python train.py --dataset="capsule endoscopy frames (Kvasir-Capsule)" --train_examples=42238 --horizontal_flip=true --embedding_dim=192 --norm="batchnorm" --activation="gelu" --kernel_size=3 --stem="single" --avg_pool_shortcut=true --am_softmax_scale=30 --beta2=0.999 --beta3=0.999 --final_lr_fraction=0.01
Rows from block 7, named by matrix and row number. Each number is 128 + 32 x the weight over its row's rms, rounded and kept within 0 to 255. All counts start at 0. Numbers have three digits each. After the name is the row's rms in percent of the matrix's.
# convs0: reduce pointwise conv (model.blocks.7.convs.0.weight, 256x512x1x1), inputs 206-308
convs0.21 099:109106223137199129095063123084139092054126131135108127128100135123088074130147136093132082069149171141150129043148098136069118137094051081100105131121133130136129127141138061129110088144107117074139118163134113138152123029145132135120091130131149111126110032152140124136135095083106109100113098154103123153109
convs0.22 100:127116114096133182107053149075159149150130147128134121155153121126155159109090000128140140177137073123124111134082155132108074116115146108143135152137125131044155056124093119131134118038114135155084100126125121099135129092106109102080130128109128127127151169095106140088148087129112128141107063089129128114194
convs0.23 102:127118141132116051049153111030120045141055138139115083139105077122144154169144093090109124125134099163138148087161103129140135132125131139118128118124077127124126096097145159141146146046122064128118061107055120131154144126143140108128114089123124128121182117149086120170128123050130123117090129138161123138136
convs0.24 099:129182142129151124116096128134073128087146105155129103113134124135096103134133064147128147132182093208157147126133112107108028127159128094128120122122058132078090125150150129134070129055142060095061112099071164154131156129141164134125162104159132117152128129103106122114044105078134107114125083119082146129122
convs0.25 103:136128131127128112091127131129119137165131067087110115171091166128070125095144131101118125093165131128123124136132110022114147126134114111134127119192134053158028132141119177080121056160110127085103113125128121096130128133153114150135099116175136097129120138184142114127100034108120122036136055139126121140125
convs0.26 080:080146082131133123151081071127211114139131118069194130168110095122155127120091106129143111099153175099129145162129112118122143094145161128126124132125119126129144151201117130125118128132106137173123110116119132163154123123133081092106091065106104128151055129122138129089116138129122117132133086151118143048110
convs0.27 096:126123129152155120063118135155124113122133124104117188139153117109175034081129062129124112135135121113127106091073116097127124116122098062108141127115024120144185148125127186129130108093143165126084112118132155129131134129146143089084094130109136128128128142090163124116119128140132119127061123058134135143126
convs0.28 106:115129104129075120073120143130131068075097125169116125121118127108079132094120113128042117116130032099108130112093185131115100050082084113127118128132142135185095128091107128063117138125102137049093067139116022156086121055123121152057137106134131128104125140141135125073113109125001128134052139122083153119182
convs0.29 104:088116120131147128083075114149057121101145044128112074125128130152123103099147139139136133128123155130084109161142190120107074139144152084118093138088157096126111120133112118136072137158146098134118141135095192128147145213088143115104147114105116124186120055122094125132118091062104078140130133132096066098124
convs0.30 102:127132166062124105139101150127118131120084138122155135146117090122059119142121066133090087134123143127086124082148119113111165131146120092119115067128125124121148137103122181090128168121117150115131124150069115128130152126125072110126044128128174140117111128111130126110120176125111134123122010156164025159117
convs0.31 092:061189099128146130097128162022012078104139133129148176106130115133124132061092220139118160131119078104132143125143166048125130192105096119122130083108135119120127123092180103110162128128059124069089129141116126118119102121126141128124142144071132128130102178141173125033114173098131127156113144114138094127133
convs0.32 100:075078123127164132135138125103180032088121157144138093154137102144117160132132121055131039140134102156119118162141165138125112196077119106079123128089134168084178073115129129150178123090084110117119120093074103055106141110152114125116120140144141112095109116149136131136162111120152117146113159141185086135150
convs0.33 108:138113113137145145095156126101128134090094139159150118125151052107115099137053067045130138101164113059132052132117131152067117156104128099094123117099137234136124146090088004132129109135063129141127134130132106111135141127174116130154113096101142116116147157097128135099136085050111063109108060132165058089131
convs0.34 099:131064111100138081126115183111097133131142125141118084101109201126122079114110089135103130123141121155140134130148129130114178101027138077144127125097105107132135151101092136132120085124083075103121151114162172099119110114177183118087134130123147117129118100157134130122149035167120112120094112099102093089073
convs0.35 096:128056150131194148129093099150014087123129124142138109177080129110125130098122055120152122066084144117107095124105092090097122127113120086143117053080105105125127128101062102084150124121159130101155107126127143113061137123137132063113118144036129143128146120158112128105138139123108124139055123133119030134117
convs0.36 076:115119129175099076105072175111127126144094123190121159071128149118121129094128094142129129137127128127116125167130142130125137085188146152132123225146114151224193122098128104130101102119151173124147068086128128093114120108124136107131120107145134117125128181129107116145124135114133147124167137153140118156141
convs0.37 097:108143111141119077101212128139180124127146163129163074138079104126135107123119162100111098128117101126173160103129165122129138137057123111132126083119156130056120101112139138117107152123116159133101152118134096153073101129133052106125137141088124141143124153151117129137049103106126087130074129125217074124129
convs0.38 106:100144116104099123127086132128076111080144114117139128145112133102060137127126187108163146121133059129105130172133142129127121154139106035172127017173140127123074126072089133081128115179118113042106106119097139094146125130151133111105032111129128172120114144105142130101130115106114135118128128123139052110117
convs0.39 105:128099162140150115076160128143094087093130129142117128129119128061050127124109141107175121124129137128128103068138143092120079108098131132111061115086203103078161125092094032148120130166042152099133138120156135118145138067155135128117086158128170144179128205131091133129110148137110088129104129129162000075094
convs0.40 103:154128092184120096120116129140123127132128121122117097172112119075114083141068115146123137141150129098150128119172155000123179099131119142130132154117132126143107126128108134065106122131122170138087126122106154107126138135137157102133054170137132135128113147104096133129096098136126092105106125091173135085100
convs0.41 103:142096104111122128134093085131132123123117115092129131129131104120119178100147122120127144070100174153101106133121118143133119105096129075138122124133135057131036130094177114133120143107034121115101109127123162141042150132070160106148097125141158121047068141118129127130081106089127173099032128112051129123212
convs0.42 096:115116138135102129134145146087144208123132127085183176165104126183113148135099136149122129065112099122130213128128128105112123110130111098114093083195128193109155105134203061058123137142080108142128179143129135090037125105120136137114128161149127131126141183112166134145118132124140124127154151129000127138128
convs0.43 098:123138127156111114066176138153111057143132090127100138152095157100117097107086115103181190085121134153139135075119174120145132138088085077093112139130201008118064092106131095124117052156088221097173067120145114111135124130082167105133109123130125129198137105104133129124125149158084154153059148100121145147127
convs0.44 101:132124128125129223139113119119088148065134132142138121176149123113127129131082127151095124126155156124115138103200125112071112201122144069039134127117045093124134127119125086115121127099145048112136140133102154100142162138138037085171130074125117128137117115065126137063200127078128115135084136022109105068118
convs0.45 083:125067162109207100109165126254157119128236138135142164120118129100115090090196165134139137123077125128130091147114134147134077183123151139141150141131136113133129117137145056138109126128126133180152169103128121158064122172127190094135167124130134123128143065147126133071043091078107151125122146097114121133135
convs0.46 094:139125028176133183093116133094018047128139155076116119187135139130126127128119103115129102080143148120134094099169184150153084166106141009060088084093088156159131129048125095128140136124115152131110102092068148130149105128053115136127102125065132140127128099101179151153177051174155138169032118198148062130206
convs0.47 102:123147156120133045067033122048132118128085104138145136120119058113127114086111053160113114165116114125122132121099118128142161107077124052121120057108125145124198114127122136123110124166137157113113116127045136133090127122192096124099115116111129116062097115128129111091142098094119152100111107183170088123081
convs0.48 100:141090134087098125116073139079137113088132130113128145138158158143033109045128074152124139117130110125121120118170128124149116128094025075139129129082127099129159120139124135123127107128117130125102131099115138113122135045121108149077071177107101114152124190093116116136198113123122133127070086133116138128069
convs0.49 101:136129191130126092069081117128141090131152126143116142129130137184036129118169197090091110085156131117109136114141127137131045140132086123104126139168074116130094129179141119098129124021132060158128126145144113145110147091157143106107000148160133135107150078159173136078114122091086158047132157106127088126152
convs0.50 097:154055077091130077091148138169110095156141120137082131137153145186135066071134097137119143099141109158128163116143099079125124134145047104113123136059131050124145128104113079139120123139116160143149138146143196105134066015138154144123103127156137132130076165166110143127128086147112138128139000141111132121081
convs0.51 105:128125117119123108097110132089142121144101128127131132145143117128093128122118062059125149110129148116153112124122131150165164141072136124105075101124145145035138114079074144099106164106100110098129160134123134154118127188144108120141131101071135127134136099128007133126123086121177098120119066069211081117098
convs0.52 103:148094118114119092124102122172052120144141137141146160139070180112113128162117156113130160116108108113119122197127131111128193127073154121145092075131169101140076115129099150129150112111089126090152092117154131129155098124131113109172107138142130154116127127127096114148129130176160129104081079135131118132128
convs0.53 095:147143091158120129122070095059160123137110146147182098119123121132121122170101097152205129135119128094134150131126128125109152140130156106096104198112126128122156125165112059128132158123121127162113114127052122150137099130127135127132125144121123120162117136117127137142122100131200127118128151186087081137125
convs0.54 103:124148130127090121100109118128099130121131128105175131070074227112124154159126139132146130139116110090109127067104127099115170094077162123119130131117123050138051127088124113051117182101105126087063052104129121123124170143114007121148056136098132116108113150114170131127092130193164098127076122042099090108115
convs0.55 101:119076116126107110086101107121117115125116128175119130056146049095113099086113130109156138148124099121137127120130103164118136132120114108113117136099112127180130127086135113142126096064107113101143122105100121072089102125159161128122051148072126128129118124105117127122114113124122133104128137106117131129088
convs0.56 097:130190121126089124084072100133083128147084152125134117133181111121058165129165092136131175161128134127113097115119097122146177114083175043134130128122125151090117129151108134111099122112125166131101136112127144117140140181178053143110117126125127122138129164113027138061125132136149114051111130088128145148132
convs0.57 106:128130115097127105105162156105128141129127124098127122112118135120128118070077132085184156089098126123111124136074113117121142116048124101104115107113116039119127127074083132123142176141091140071141121147128149133133023128137119123101151125055040130128046125122115126125088055125133093141095114128108134113042
convs0.58 110:125126071142049121123126128111146106122121147128124129135131136080073124053132112109098133102138104125074129098139126111112126126124126102084124119118149095172139094070143126086094147128141120135142096131097106127116120120129119132038134047010000113120080135097134129126139093152150108179058121120092158061119
convs0.59 091:135122149143186172137088061188172086105139180071098135179105108126169126107104115114107074116122131119114109169124186116104104133119101130123119064141118140116160133119132134103151087149115133130073113097086143117120070085124106116110080054129132133151108062125127133063070133174143095126137116153120100132144
convs0.60 104:116153113145121106080105147027066067155110139157122098131115077097144145094133111112097053125165044119151129094182123100165130158073124086115134089140081120142132131136170194127143124020106128102081129076031117106134107137143082125106143132102125125121128131109130128105162069131129107126077128116150065201148
convs0.61 093:127173108143163128097093144195106088113125128142138111078118108111036090135105143111148131199138067113153124112132149093100080116122120107009109070142133173082099124129110062100091148157125146153125111113109108134127118119117166132124140070125178155126128085093103125070124129146132098104111141151150132128132
convs0.62 096:090101140126154097128144115127152120098099120119108114153132124128128164095071104080131127083130092125177115197130097188117094139067100143120087127126159187124160129059096071131089139108067123119139147145096154116132145134155128139102137052041132118124173167094112136123131134123120130123121101121195096107109
convs0.63 107:151124116126113180137155124134081129172086083162110092137122114109040153153177135055151170151133125128128050136096135088138130084127137139202105111138159126154123177167039085110123080126158185111105107134116092088084128130128084125099128129135134116128159015139093124142136064135128126136124050129111122117178
convs0.64 090:129130075098087113049145121177073050123133131072142126150079188111121118184132124157020128069118118129137114130113129110117097029079144163079130131128144097168105154052074181121123126143156154169080119129134129132125149127133122150098015128131023152137125134096163127090109150157128119103098103119169099130119
convs0.65 103:134130127152130139130083137158136136084153000131129121082087103126118139130127000144118115118125125129156091154109153135076129137132084127158125134214098184133142113128096133128128079132126130184120102099111066129073142098129136133131139099146126128125165161000132124127149128104175099128144154141132129102089
convs0.66 095:122134166123117080121101128132088090133020076167203134142109140122132123147073112120161112089133135117144176109136133049070133119131082118127141121157121065132037136083124115073151126126123158126155125045137138138138065127145126156202097117140129151112146127093154130137177159095093120105129094137133086169090
convs0.67 096:148097122124137149091127125084118117124105087109071112107130111134094072103086134070113132060112130129170127126068129118118107130154129125127126118123164117125120108109072081126123144179145134141165122135131128116156138120078119137096087094083126132128103126126041128162117101126138110120154131138128043114112
convs0.68 094:121139128080129123050089128122099130126138128131131139133136066139122124091074107136127128147098122129094079115107147160105136129128142139095121127149147132097120128120155077124127135112126050125152122089046140097130130096192106138124124110088144127124093082103126122149196091058084119084131109099127072124123
convs0.69 099:163115160157139123152125144111094116107128123100116111128101171131134083091087069053129123002074161126137133136120108112114172073131147069142120105069127117159131127108084175081136143128117103096124122112121146139131096170088131119108088124032099096148129110122136136142118114137152090123073098140126089113111
convs0.70 100:128129130127095081116127125078125152126112122129089095134127108114170109072144023117124119111126125085133074129086135172103123153125166118120152108117107168133159127069069133125162105087117108107128100118075097126116155089178107126100129127090128132105139150105083088082136088030106134114129092151171058127106
convs0.71 103:162167137122124121161075118113054082090121138137168124105065176142086133170057126183186114147129098102135128114170165003126161055127070150101146115127112143132120128114126126109153117128112065125111108126099162062103113147130134152151027107184167128129107142129155135085085188129091102109126120108197122156101
convs0.72 094:128119106109121107080113128092131144121102122153131161075138126129123143047081119081079129127124112124103167127106169090116094128119153075090142095132164111116148128078119084131118122107073068094144140154071076104133143084162163096155115117087132130114128083147108124092138105140127125136053104074150151090122
convs0.73 108:145112151131135093110087127095109110111144126182146118127148081091126132163151067105124161116136118107101054130145128127123115125074135128078130143122124171142128121126127115144147107122124128146225114137136088157126126175200115153079125128127125128123112206026113131110141124116128074063065083129141040138148
convs0.74 104:127096121020110096121157123078128125134053130074125126135166089122125100094107145052138146067052133104178120124124105128110160116107134149120126107124170107068137109081087095135112197111090155132153142130129108136193043103145124095124098088086156126128132046135010101120109059127129086149129006110124143060110
convs0.75 098:146180080125179087140146130131096109154079135114146104141126115048094119116127173133130083149120098081160161159120170119112141163130137111091135140197173148148147091108215112129152080166186145123086127127090141096115079119081121112076133109148176128111121119170135156124069136107164124132121139148139106083109
convs0.76 102:126129096140152124096119108068083116123145125164133065128172026089109122131136124117117110126126100149128084098172144136136055194143139104097131100124088167116136128120157129096088139047087131082126019154110056125095117194138115095126167081132131123142131112146111122125188069058128126125123152128156104127190
convs0.77 098:115127229164141110115134109032110102131120150155087131104122031095051121130117089098128098052123115127105137048141137107128065135106141106034097139107128092079110104158155122122081087133092143099148126086127185131144127137109148126091178101119134128150103069156115124136133112176179122144107141039097139124140
convs0.78 102:123146123058126127175086154127000136131121131120137127140161172107049112135141107145116122130115138129089099132134127120141123199133204008127137128061124100169110128101120102137088140160118105095139079129094160084144124207126125082134120098145108153131138057138132125137126094112119164125116135192123113126125
convs0.79 101:128094156128127136056139104119143074083142164128098083149132134130083093126146151019128106105135123107208163101138116146120127150067115153092118102097144127067161088072123099152125135124097124126153113090141063176150096115109128128132124162125125133160151132125128127139122118076151100118035137140139000102128
convs0.80 096:118171114148176094091134113163139082129139143126089125108171109127097102132126045127125121148126107147166130140177132079109108132135101133108152084142135184080144132120008118137126109131119182125112114089107108146100117099144183096107164115175137136128128157073053123132098127121167070080124129125118194128121
convs0.81 095:126126141075096079092103119167065058130077124115134101125100132217104167112119141134150128155143092127128152153144068127119134124128142128116126132131142127122079129136151079127128120024045110158100033135145123143129136234141095190124166103135139144125103085124148131085140107117100117125138124134184116161124
convs0.82 104:138127136114136090131089118104143112110127112128147120131097115141065144126135130137125140124073049158134094152147081125070011151037133123075111123125141144071112129049154064120139110078129107123154058084104118121185132204133151167057152164103124098099146198117129131138081122130092137119042116145122096176131
convs0.83 096:129059105133050127149151129122092148166114000134128129165112123119118126109153123136134138127132129142127139127139066105094145120134122090151153126142120089099089133142125132095128116128134160122121109097127118127133077149093164154185137132115114126080112146145140131101117119032111127073065124130065123121107
convs0.84 099:155125170123123161088140186058111166179153134047077125136128136125054118148136061122070109043097170136128119103170087124128125156167140111137101150119024081161127110120158176149070146131114127142141106117053130084175112137135135124132119117110072103143090093129143128163142111125127132124131116148119091164127
convs0.85 101:127153113127075103109109126136114124138134129156132145121171125177095154124138113146080135135165144116129118084195126125206136158136211132077108118095077135082131107128128122129077170035118079096116149132129121136094160129167121123125085111107139114133129115138063166095128105132158123100129019127122078100100
convs0.86 092:183129136129139116124083091039131144134093158124074068127131092114191146200020115111147127134142108110130143169108131089118159080128117112141114176128146075171163129110086110105181000194128174077132075128110171106100107116055105110094088174056122107132104135145062131163112078090160120118133131132059133149118
convs0.87 097:127080131097174213130124128147104144095167094101099191117134129129124145099136129108137117101105165120001099117119105071143115064137149131123125127139142069134134126137083090091129126124128133136092131143130069132111143125130136130097128101057033131128148120126159131143095031126102104125091070122132126060127
convs0.88 100:128140146066131132097154128123081107127083114140173161087166106177106132138130123108118087114124119142131122128134126122128102161078167072094140125084143127079127122165132106142145121024057086114128110120126126035128144181127169109124138121121126095136070129150126136121130145082126130126164123088172084113133
convs0.89 102:129116150112109118120133118135077081131115122130191104135085154078131053172129135125149136125141165128146133110160141033132128115048142138136101113067175125110056129129080091101141156140090151107153051111133103133009130114117130125206155076150140137132139128128097119128138213128104176110102151124119058134106
convs0.90 099:120127122130130125123161110122122125133093118124139124118121142128137112101110131150080131125150082133153180133128092146142121145168129139126125157016113112127078125079138125135083151092123125078133138102134146103115117088138148138129085125163126102118138137062093126128128129118132166146151128125084080122074
convs0.91 094:124154122133112079113149148130223161119127179123120145113098112125108121091101151146206133098072126128159140087064104052103132169058100125077129133101151110105130127128140074114112161158096129114123152103142125184061120072122123122114124149079107148118158152133100129128130068118126110187128140123028157108069
convs0.92 108:135107081125106149058091140135121116149125124124108117182131108092148126145101120121110138128219096082101131136114129109129161050108109092121122082136148037130135128127111148133113112117103188170115126127146174128164129037109018131114129114110081084092044114091126128120119113133022115118048105111080128131177
convs0.93 099:127146178127176105113160130128088081069124166112133075128189112127139065122116125107131155140109125147158123131131115025143076141120140149146157124113091126089139155101042167128114063146108126112126108149125086150151137161152110117115146168120163135176150097127047127116130128160122103100106126171128148134106
convs0.94 103:131131170194153139116110119117117135109151080138114143126126073038147127134128134137136129131160092127139104155149147145101016135098065122123127132155129130125173130111132078140149067130118185137146084120098137112146153067134142146071130158135126113121164202108139122134146081124113128031113134145126032158131
convs0.95 088:127054128154212118133152118107025096113107133124130165156094119076126129090031126127102150158044140118120135141099066111150132081130108154138172134128067123127180126117101127128137105139082148102097159088082144123117097164122052199109102158123145124119135106130114129133079129129118143110132096107143062166133
convs0.96 104:142099113127112146128122209167132117156128147109091126149168126099154144125132130088087126118155100128099117110127096107131146149118120129046116104083144129155137154124129182128137122136176172131113126118098152128076102000130120166165203091110139120133128131123072151104081124150152148121052142073184127123148
convs0.97 107:128143154113132173130084157058103116115000122145128132140117143161135128148075123128175112129077110125136080130169105107102129131134135098122094084116131133044141081137125099099151151132122127102129104118116134168112126193128049148116143089124113112135123104128013129126180134112089134126129110165146076108093
convs0.98 085:134130110117139121123090118130191128129143100141157110122130094129200121140138162131091131163115042092011090158093086121114105110155092174147113118127118135129213130136127087138217109158127155201155130118123136162094081128112148105101117115117113118100083139134161119126128139150038153122206065197151127163091
convs0.99 105:122127124131085058120106128135130093117116117097148111110111130106087125042115126148168133121103103125079122142130145121143149115147126125016089183114094137184150128072146136136129157095167114128145129099141119118081112182131160107088092131049000137167123097150129129102131147136146120149101048106119099089126
convs0.100 103:128142110118128084117147128161129145154140144129116145124014125082135117121064169043130126158053054122146106110113167069064126140097150165109094072138153145095130128126156046089126124132093126114099110077099121110056126096174112128088164185135170166094133120126067117133089122104158115135105173119100148110108
convs0.101 102:134129082110154141134132128107122102141083139059158139121124125129122152105127111109129132128114128072125084165140118161082117132111133127121135156122193191120127109074160129129124192124113127097105125154033139119132133152123178127124165048095130108120112105125121132127121092127136059121096007039193151025095
convs0.102 099:110131110129097087101124127125054028120120152091174113116134165120120094126083127164142124129131040119088107109076174064145130110003189125124131130109128136135082100101123086101097154140110149081128037147069153123114135147162108143150127130139161122131135175089117126133127145102140039113029129150132126170113
convs0.103 101:172123124127125132107120132126180136136130140147104127119136120067213114114099142126120136168127121092139109115084101127120123101150136127038139104053139136130138122042144077129140082122077181146160123114133126125127124021144150170086111074085146146152112150127105134127105082128145170125138135129158141033139
convs0.104 086:143139134133156091104062097093138082138101132107143115159117085095139128128124094102128066047117089120122131083113137090088136128127124070123134130107122127125113128133101110108136094093113139102123104087118167105137096173115120094135114076097127128139156129126161128080119107129098113139143108136102107122083
convs0.105 098:161120138132155116114152085070097122153039145110137145135047131136103106133124053075130094116123141121134108123127060116142115011123100117101121130161155128138127113124117128100106147130192115130121139098083159120114071125069064138166127135060135165112096046071146127134118138130161122091128121111090106140139
convs0.106 105:127064102114067073123118185168092131134125127049094111116141173124127124080154120114129146126133111122099118098128113179174067132115159087124121128130160086138123085110105073126178102076113148132134131074124169081125076115123129159113061139063060140135082122104135128114141051157112190124124143099169124128089
convs0.107 107:120160143144081118097147140115028076147105134115184106133129133065135107103145140172150085075100111117105101188134114118112067130129146127110117112117125112124017115127143086135110120135101118098125108162141116163133132180124108163128057074149110129130126086118128128110095169128108103122108129127128044132112
convs0.108 096:117170116153131136136135165113130108120128132139128094074133129121120124105128139239167138179101098126129163143179122127104121027111083033116135107106177131103174127058155082129129113145131139126141021135127140073119144020116159119077088164135128187154141213141140127137137140170079090166078173134128129116145
convs0.109 097:126160126080131087130020115107067134130104080159154106125132074156084152096128134135114118160135041146140113131115137073142041174120156067111125108051114127070164106134141119124129127059129082127129126130128106076092128122153136132036099119080131128119115173154138148136128116143125106126120129142084035144051
convs0.110 098:122140114195117123091137102120105121145081130127122158108034075118217154120034141140130129129124128147151119136082124090092113120111085198118145154207114077137076129088133082130168136147061129146126091126125144162139127104134149122123123127147122133127138148124098133127125126157127013135128181141091126141155
convs0.111 102:119115128073032107136110120183120095176137178092190136125081134144108160093128105127102112076133137116115140126116077130204108133120140089131106170130141068160106126140105112130130159125124116132133145145118174133111136068109136139132091097126109149130093066096155128128128066124107126141070127066127131140121
convs0.112 096:125107128128152140120091122111053143113101082150102118109135103105155129131128077134144131128122142137096109110130145182112166215125128093186134139120129233126146110061138152165125130065105089099131142133128156124107125201136173169148088082080135129130169094052118126100199128094118125117131140113133077178138
convs0.113 098:109124093108127085128070123142000122121118138098130150133119120078164136041146131111116135187133140138092129140136141080121135125031130085116068141129118124150146131086127150067126131124155145130087067100137130045073087142122143116091103127121125151113115132104142127051151120204129132162015135104127166119072
convs0.114 095:135136061181110123124118128116194092083117185125140129096082110090058102156127047131151099129117128146131135076145134129129166072108128142078135132127116178147119052159105146142129194139153131129104115129108105127094036142150129084139143190114136122113114124101106127159091114155147097128099144127215142144134
convs0.115 113:144124070157099124113125118128167097128151142027109133103128139051132122121131141136214170128129050132141106147129196122121150096134131128112134131084149099137173127103098083126126172132165134170124136119154161185111104123089157064107106128043079128107107126099135111128090069126129126137084127116125117104083
convs0.116 101:118129082155154132044120126155107130094118116125073147129132136125145144099079185128132106131141130072097062135115127017130127122106117115123116119194192126135137123067094117119136058211121188163066149089121143081124140141132141113102139153083121139153129132139144130069095088133107073082115126124143121125130
convs0.117 110:123127117135121121057128119136126100109046138142100117110128124114057123123098122158053022119160085127121129111133231085123133062125121118083131118088178128156117113105120088111111131152131190191144176101029095086130134132165155094075163042000042136096132095090122124128140058132133112121128065128136119101113
convs0.118 099:120130123120075131133112137123127120128100034166114127093163131188141137126129015097102072143151145132093093139126169127127134150128148137089141141127085137164176125122156129142113124081127105158114130112133127071088136109129129140124114118109132120117193108109132122171146094091146127118135128148135068116128
convs0.119 100:128125126153144125161094121123159054126153129134127115143124051127133137131147067044109134151122154136149101120109107133154133074130103094135131130127195136065144123130129128111165132155149131069130116128133143128127131137139085124207128110022128144101127130007142125110104122129038207052112093109134103181155
convs0.120 108:109111132086128124127076110122116136133122120146130167139132108128100097127119082095139135151126130119100100117106079162108173129101112118131133129134155130096128120103091128125113154104088122124140123089066175068131115127145127122154007114074140134148128075068128127130117101159119164112075127099123110145121
convs0.121 093:128059154115126132100102128133145119180128101177138150157145127173114094115128118119145109128124132167139098133132072116133118172054136073094117111115134131130134121120139137155091106135113026128096126062128131090097137152164089130191102118130119117094145141081209128127159120123127129085075125133077111134119
convs0.122 103:123124070149128128127159120104128095134130134084070093139157096111121136103095120125110116110132064126128140122190201157090079173124097152084105128143141137133161060086121116128129140153160154131120081102084161128148089071137101116098120100129116128143136154143098122132188069108127115128132155189135129045168
convs0.123 098:130128135138148107123124147122134064166154150055129110107066129052130122108167060103112123128126161140116082119122126125173155100123124111137089128085127136128204094070145143103121138126176119091126138111107202127116100121100134146111104118120142123125103097035109135123178093165159158138117134114188115149138
convs0.124 107:106063115066072128110086121136117085137120136129119127119130121164079188079129126132087116101148121128076147136114080131128069089111124122128111129129171075118093115104087074090128105096152122126128062122121145067128111096126117157146104113070115136128117066068184127118169117138049129126124115127054103155142
convs0.125 094:174021109153128090131128132173075103128149114138124099115135126089170132115113119076130135103135151116076139101145131125109126150080131085127111098160140085127124121105046111128189116097127171131132103097142166099109108030124142118133130131126134128093137101078106130107189152118128124141076138126117092025075
convs0.126 101:076148131048089131125106116138037116066150128091137114127179104137025140112122179255127072153118118130092157131128121157133117111120127127149131153164132141105101121118150130125087110125135086160123161099117140129134193142190087123137131106140179133125105146118159126111074179107034125062126146104129132104134
convs0.127 102:128124111115130118145135128172214125079116126154127129057199122162161099135152071114134124134178130166129141137164128071122159170091127142130114140093076134127170128100147132129128110068160153186078152128128127155085141073121207132092070064127128128115141119095131157138082112173172118118129129141123135058100
convs0.128 107:124113070154093101128130126102127128123121118096139079127113109076096068143129023138120127122138111142152123105147124111107125130145140127132145125096120171148152118066122082125074133106165132132101125128130124128071100130113138076081062123000057128114074166101132128171105128104157139122130131127142069108099
convs0.129 103:127113131101137215064123134119112130119117113111118121149157110115224128133093131130093147115136110081161118133145153100188111123155148168122103033120108130040090129094125095085130152105096126135176178127054129131115137141133163155137128138127124124125067071169059131128146152125125161131128139096146128150153
convs0.130 095:127154109127088127135088112119152104147079124121144122128132160094151128154161057123136130082103144128129134141133035096111106065112180131110133153178104085169088128104084123107184109110114133094127124123140126156114102219107079120127133129070066145131135094122144126128138125149032109090177113160099090197120
convs0.131 098:107131133129219174067130112148212060119153065114123058160084143148120093116164089120175118140098093128127142129136206114104130125132163145058134119088061126046125131105184130094059115103201146111140115051086126145037118175138155088116135116126149117129160126117095129099115088130081135056129130163126125150127
convs0.132 102:128135120128128129137077131120082047120082161159162126166115128130115035142150083094166116121195092128096127124149132123125117102099124097076116097126128124085107131129048083113171124079135136147091082126155098139104150126122068118145079105132126119127114129071133123137103133135131120114017117142167079178128
convs0.133 091:128128142140170190124131112131166096084115148086104155128127060124092117129190089075161125090127152128159124125122163133115082134132120069097111131164117103177128159122126126078126126105150135121121136153055154128093113133145137130128060042126120128136127092128128124152098097142172127116119145117045131113158
convs0.134 093:125109195148083130109183136122097154174124140152136107143105120171163146069106092134168133097146122110166122110075158120158134107150127130101127165130129102071090065159117139204128115129066129128216255154118171119155129212089217135135122176190077089124139115146143132107116174115074148122130083142159130126176
convs0.135 102:131125117126094100102107130028154108125023117131127139116107132133074120119179120091111096125125139125031200081139155143120130135148135126135122139092082054131119100116118095125140139071190125069115127128127126101102104169081132130079116048053027117083102118159143131163136133130175138175133120088084130046064
convs0.136 098:116025140059047131126101100116105054130115126164125144125164083172066147120124128101048094107133111128102128069081114117140120121132128107076118142130164119157128125141113121169131122016128122146082132081127131141092094130116124063140114081103095128055147096131162128075123104128139141131134078070141064131122
convs0.137 094:153094127093032122125083128113130130116128130116086129127142177118161147099157132074127127149130125146138091137122193133126136133119218075150112180141131108167180128161134113170147105029152065146112109094182152092084136173074163125097155133122063117128133150172167131093098156121152120126128102147135110122113
convs0.138 104:113114187102110138106111124087071059131139136106120153184134124146122105118169017140113117128122167147130111128134060129143156111031133095121120112084140086132124128127087156130129087128138076130129111050130158128146128139128078085144058127113012123111171104021135120140100118138126109053102113143125003130121
convs0.139 091:187133154131082117117108132124045116136156125088129079134124210109166113140117070110123115077103130129134129128128128148150148131107142128145151086090100115132094126107162177127126151130126135163118121075133124110150128213125097096123122116130109154111176158161211126126130130103114129053123070159124128154159
convs0.140 103:128134111125120121109128162125142127109136130078129079187130108174090152126060149117136124131076048122129073139034086099109131039110142134156106096127160130084146095101104128025103121131095157092179092115097107128090130117186142114111112122137162135183154152107116131124101111111069130117121123174131069132132
convs0.141 102:131141126113171143094058085085121144143104126137190133152122101101077134181152062134115128131123103099128109117149133110120119125147146083135090106106063150124113100114093068140110124019083154107119090084082143129069105251136075094109114100066114121124121131129193131142085127128163127124121145131128097155121
convs0.142 107:128111102120112060113129106084147130123041129118161126079134028084033169119126125082021070106111165094119119126117185127134134109135112052115130124127125143125119125146071088117146182093081114105124138094115099117119130128160123126165140127098133123072083130130124129126121090089045171148134082101126132091130
convs0.143 102:094100111128134097108081123129014124127098129131082134100120140131111109077133103132113085106131109128095098132133152170076076165084125112127120132122118122133125135089160109136131154115085106122129112122094148119127014119136093138091122129039133128128126079129133130120186043130115136133134124134118129113125
convs0.144 105:137024116115131171126116059138094076143166124134127140173128121028156160142202115109113136127117132134112124137139121076145130078037126069128146097146066152106110127152088139070149116064143162128130086123117114176129123080118163142139155142130123106124130168082127129118107094170132130037082132117123145133178
convs0.145 107:128138125130132128136133129123130146086140128198119126138075154112135150131116154075132123084178047124116102159136140116129126081092128139019106112120170110109117122160196040125125098130145133129142148116127132120093176090138082121137059130154118133110128152098148128125125130099029061089010102104126126130151
convs0.146 086:142098095149148147142089104128134124131127132117132091098121100047187137139054152123117128125148131129073110161109097092132162089137009143128114167115140116140146134028088139113119065197078125128127139115113180100115075181124156131136123127053103120133123134051136130076122118157048128148138121127129133167109
convs0.147 105:127108089132034154108129115102119154109064118152169115076120110064170138166116119207104122120130097130085137058152150108133059087154126150088132124111117074131107117128095000136124112103122105148132141107061128142095143124094098068132095121100051131131116179113130136131135107103145121123126160088126116114139
convs0.148 101:117116129123126088088130048141130144104090101099139170136197158132069179085141140123068060091128160106083135164125146120176135126085127123131128135135156154130132132129160142122109127089109111106071142130169108129126193169130190126104144131098073128094132155133169118051128113102120127103133062043200097060108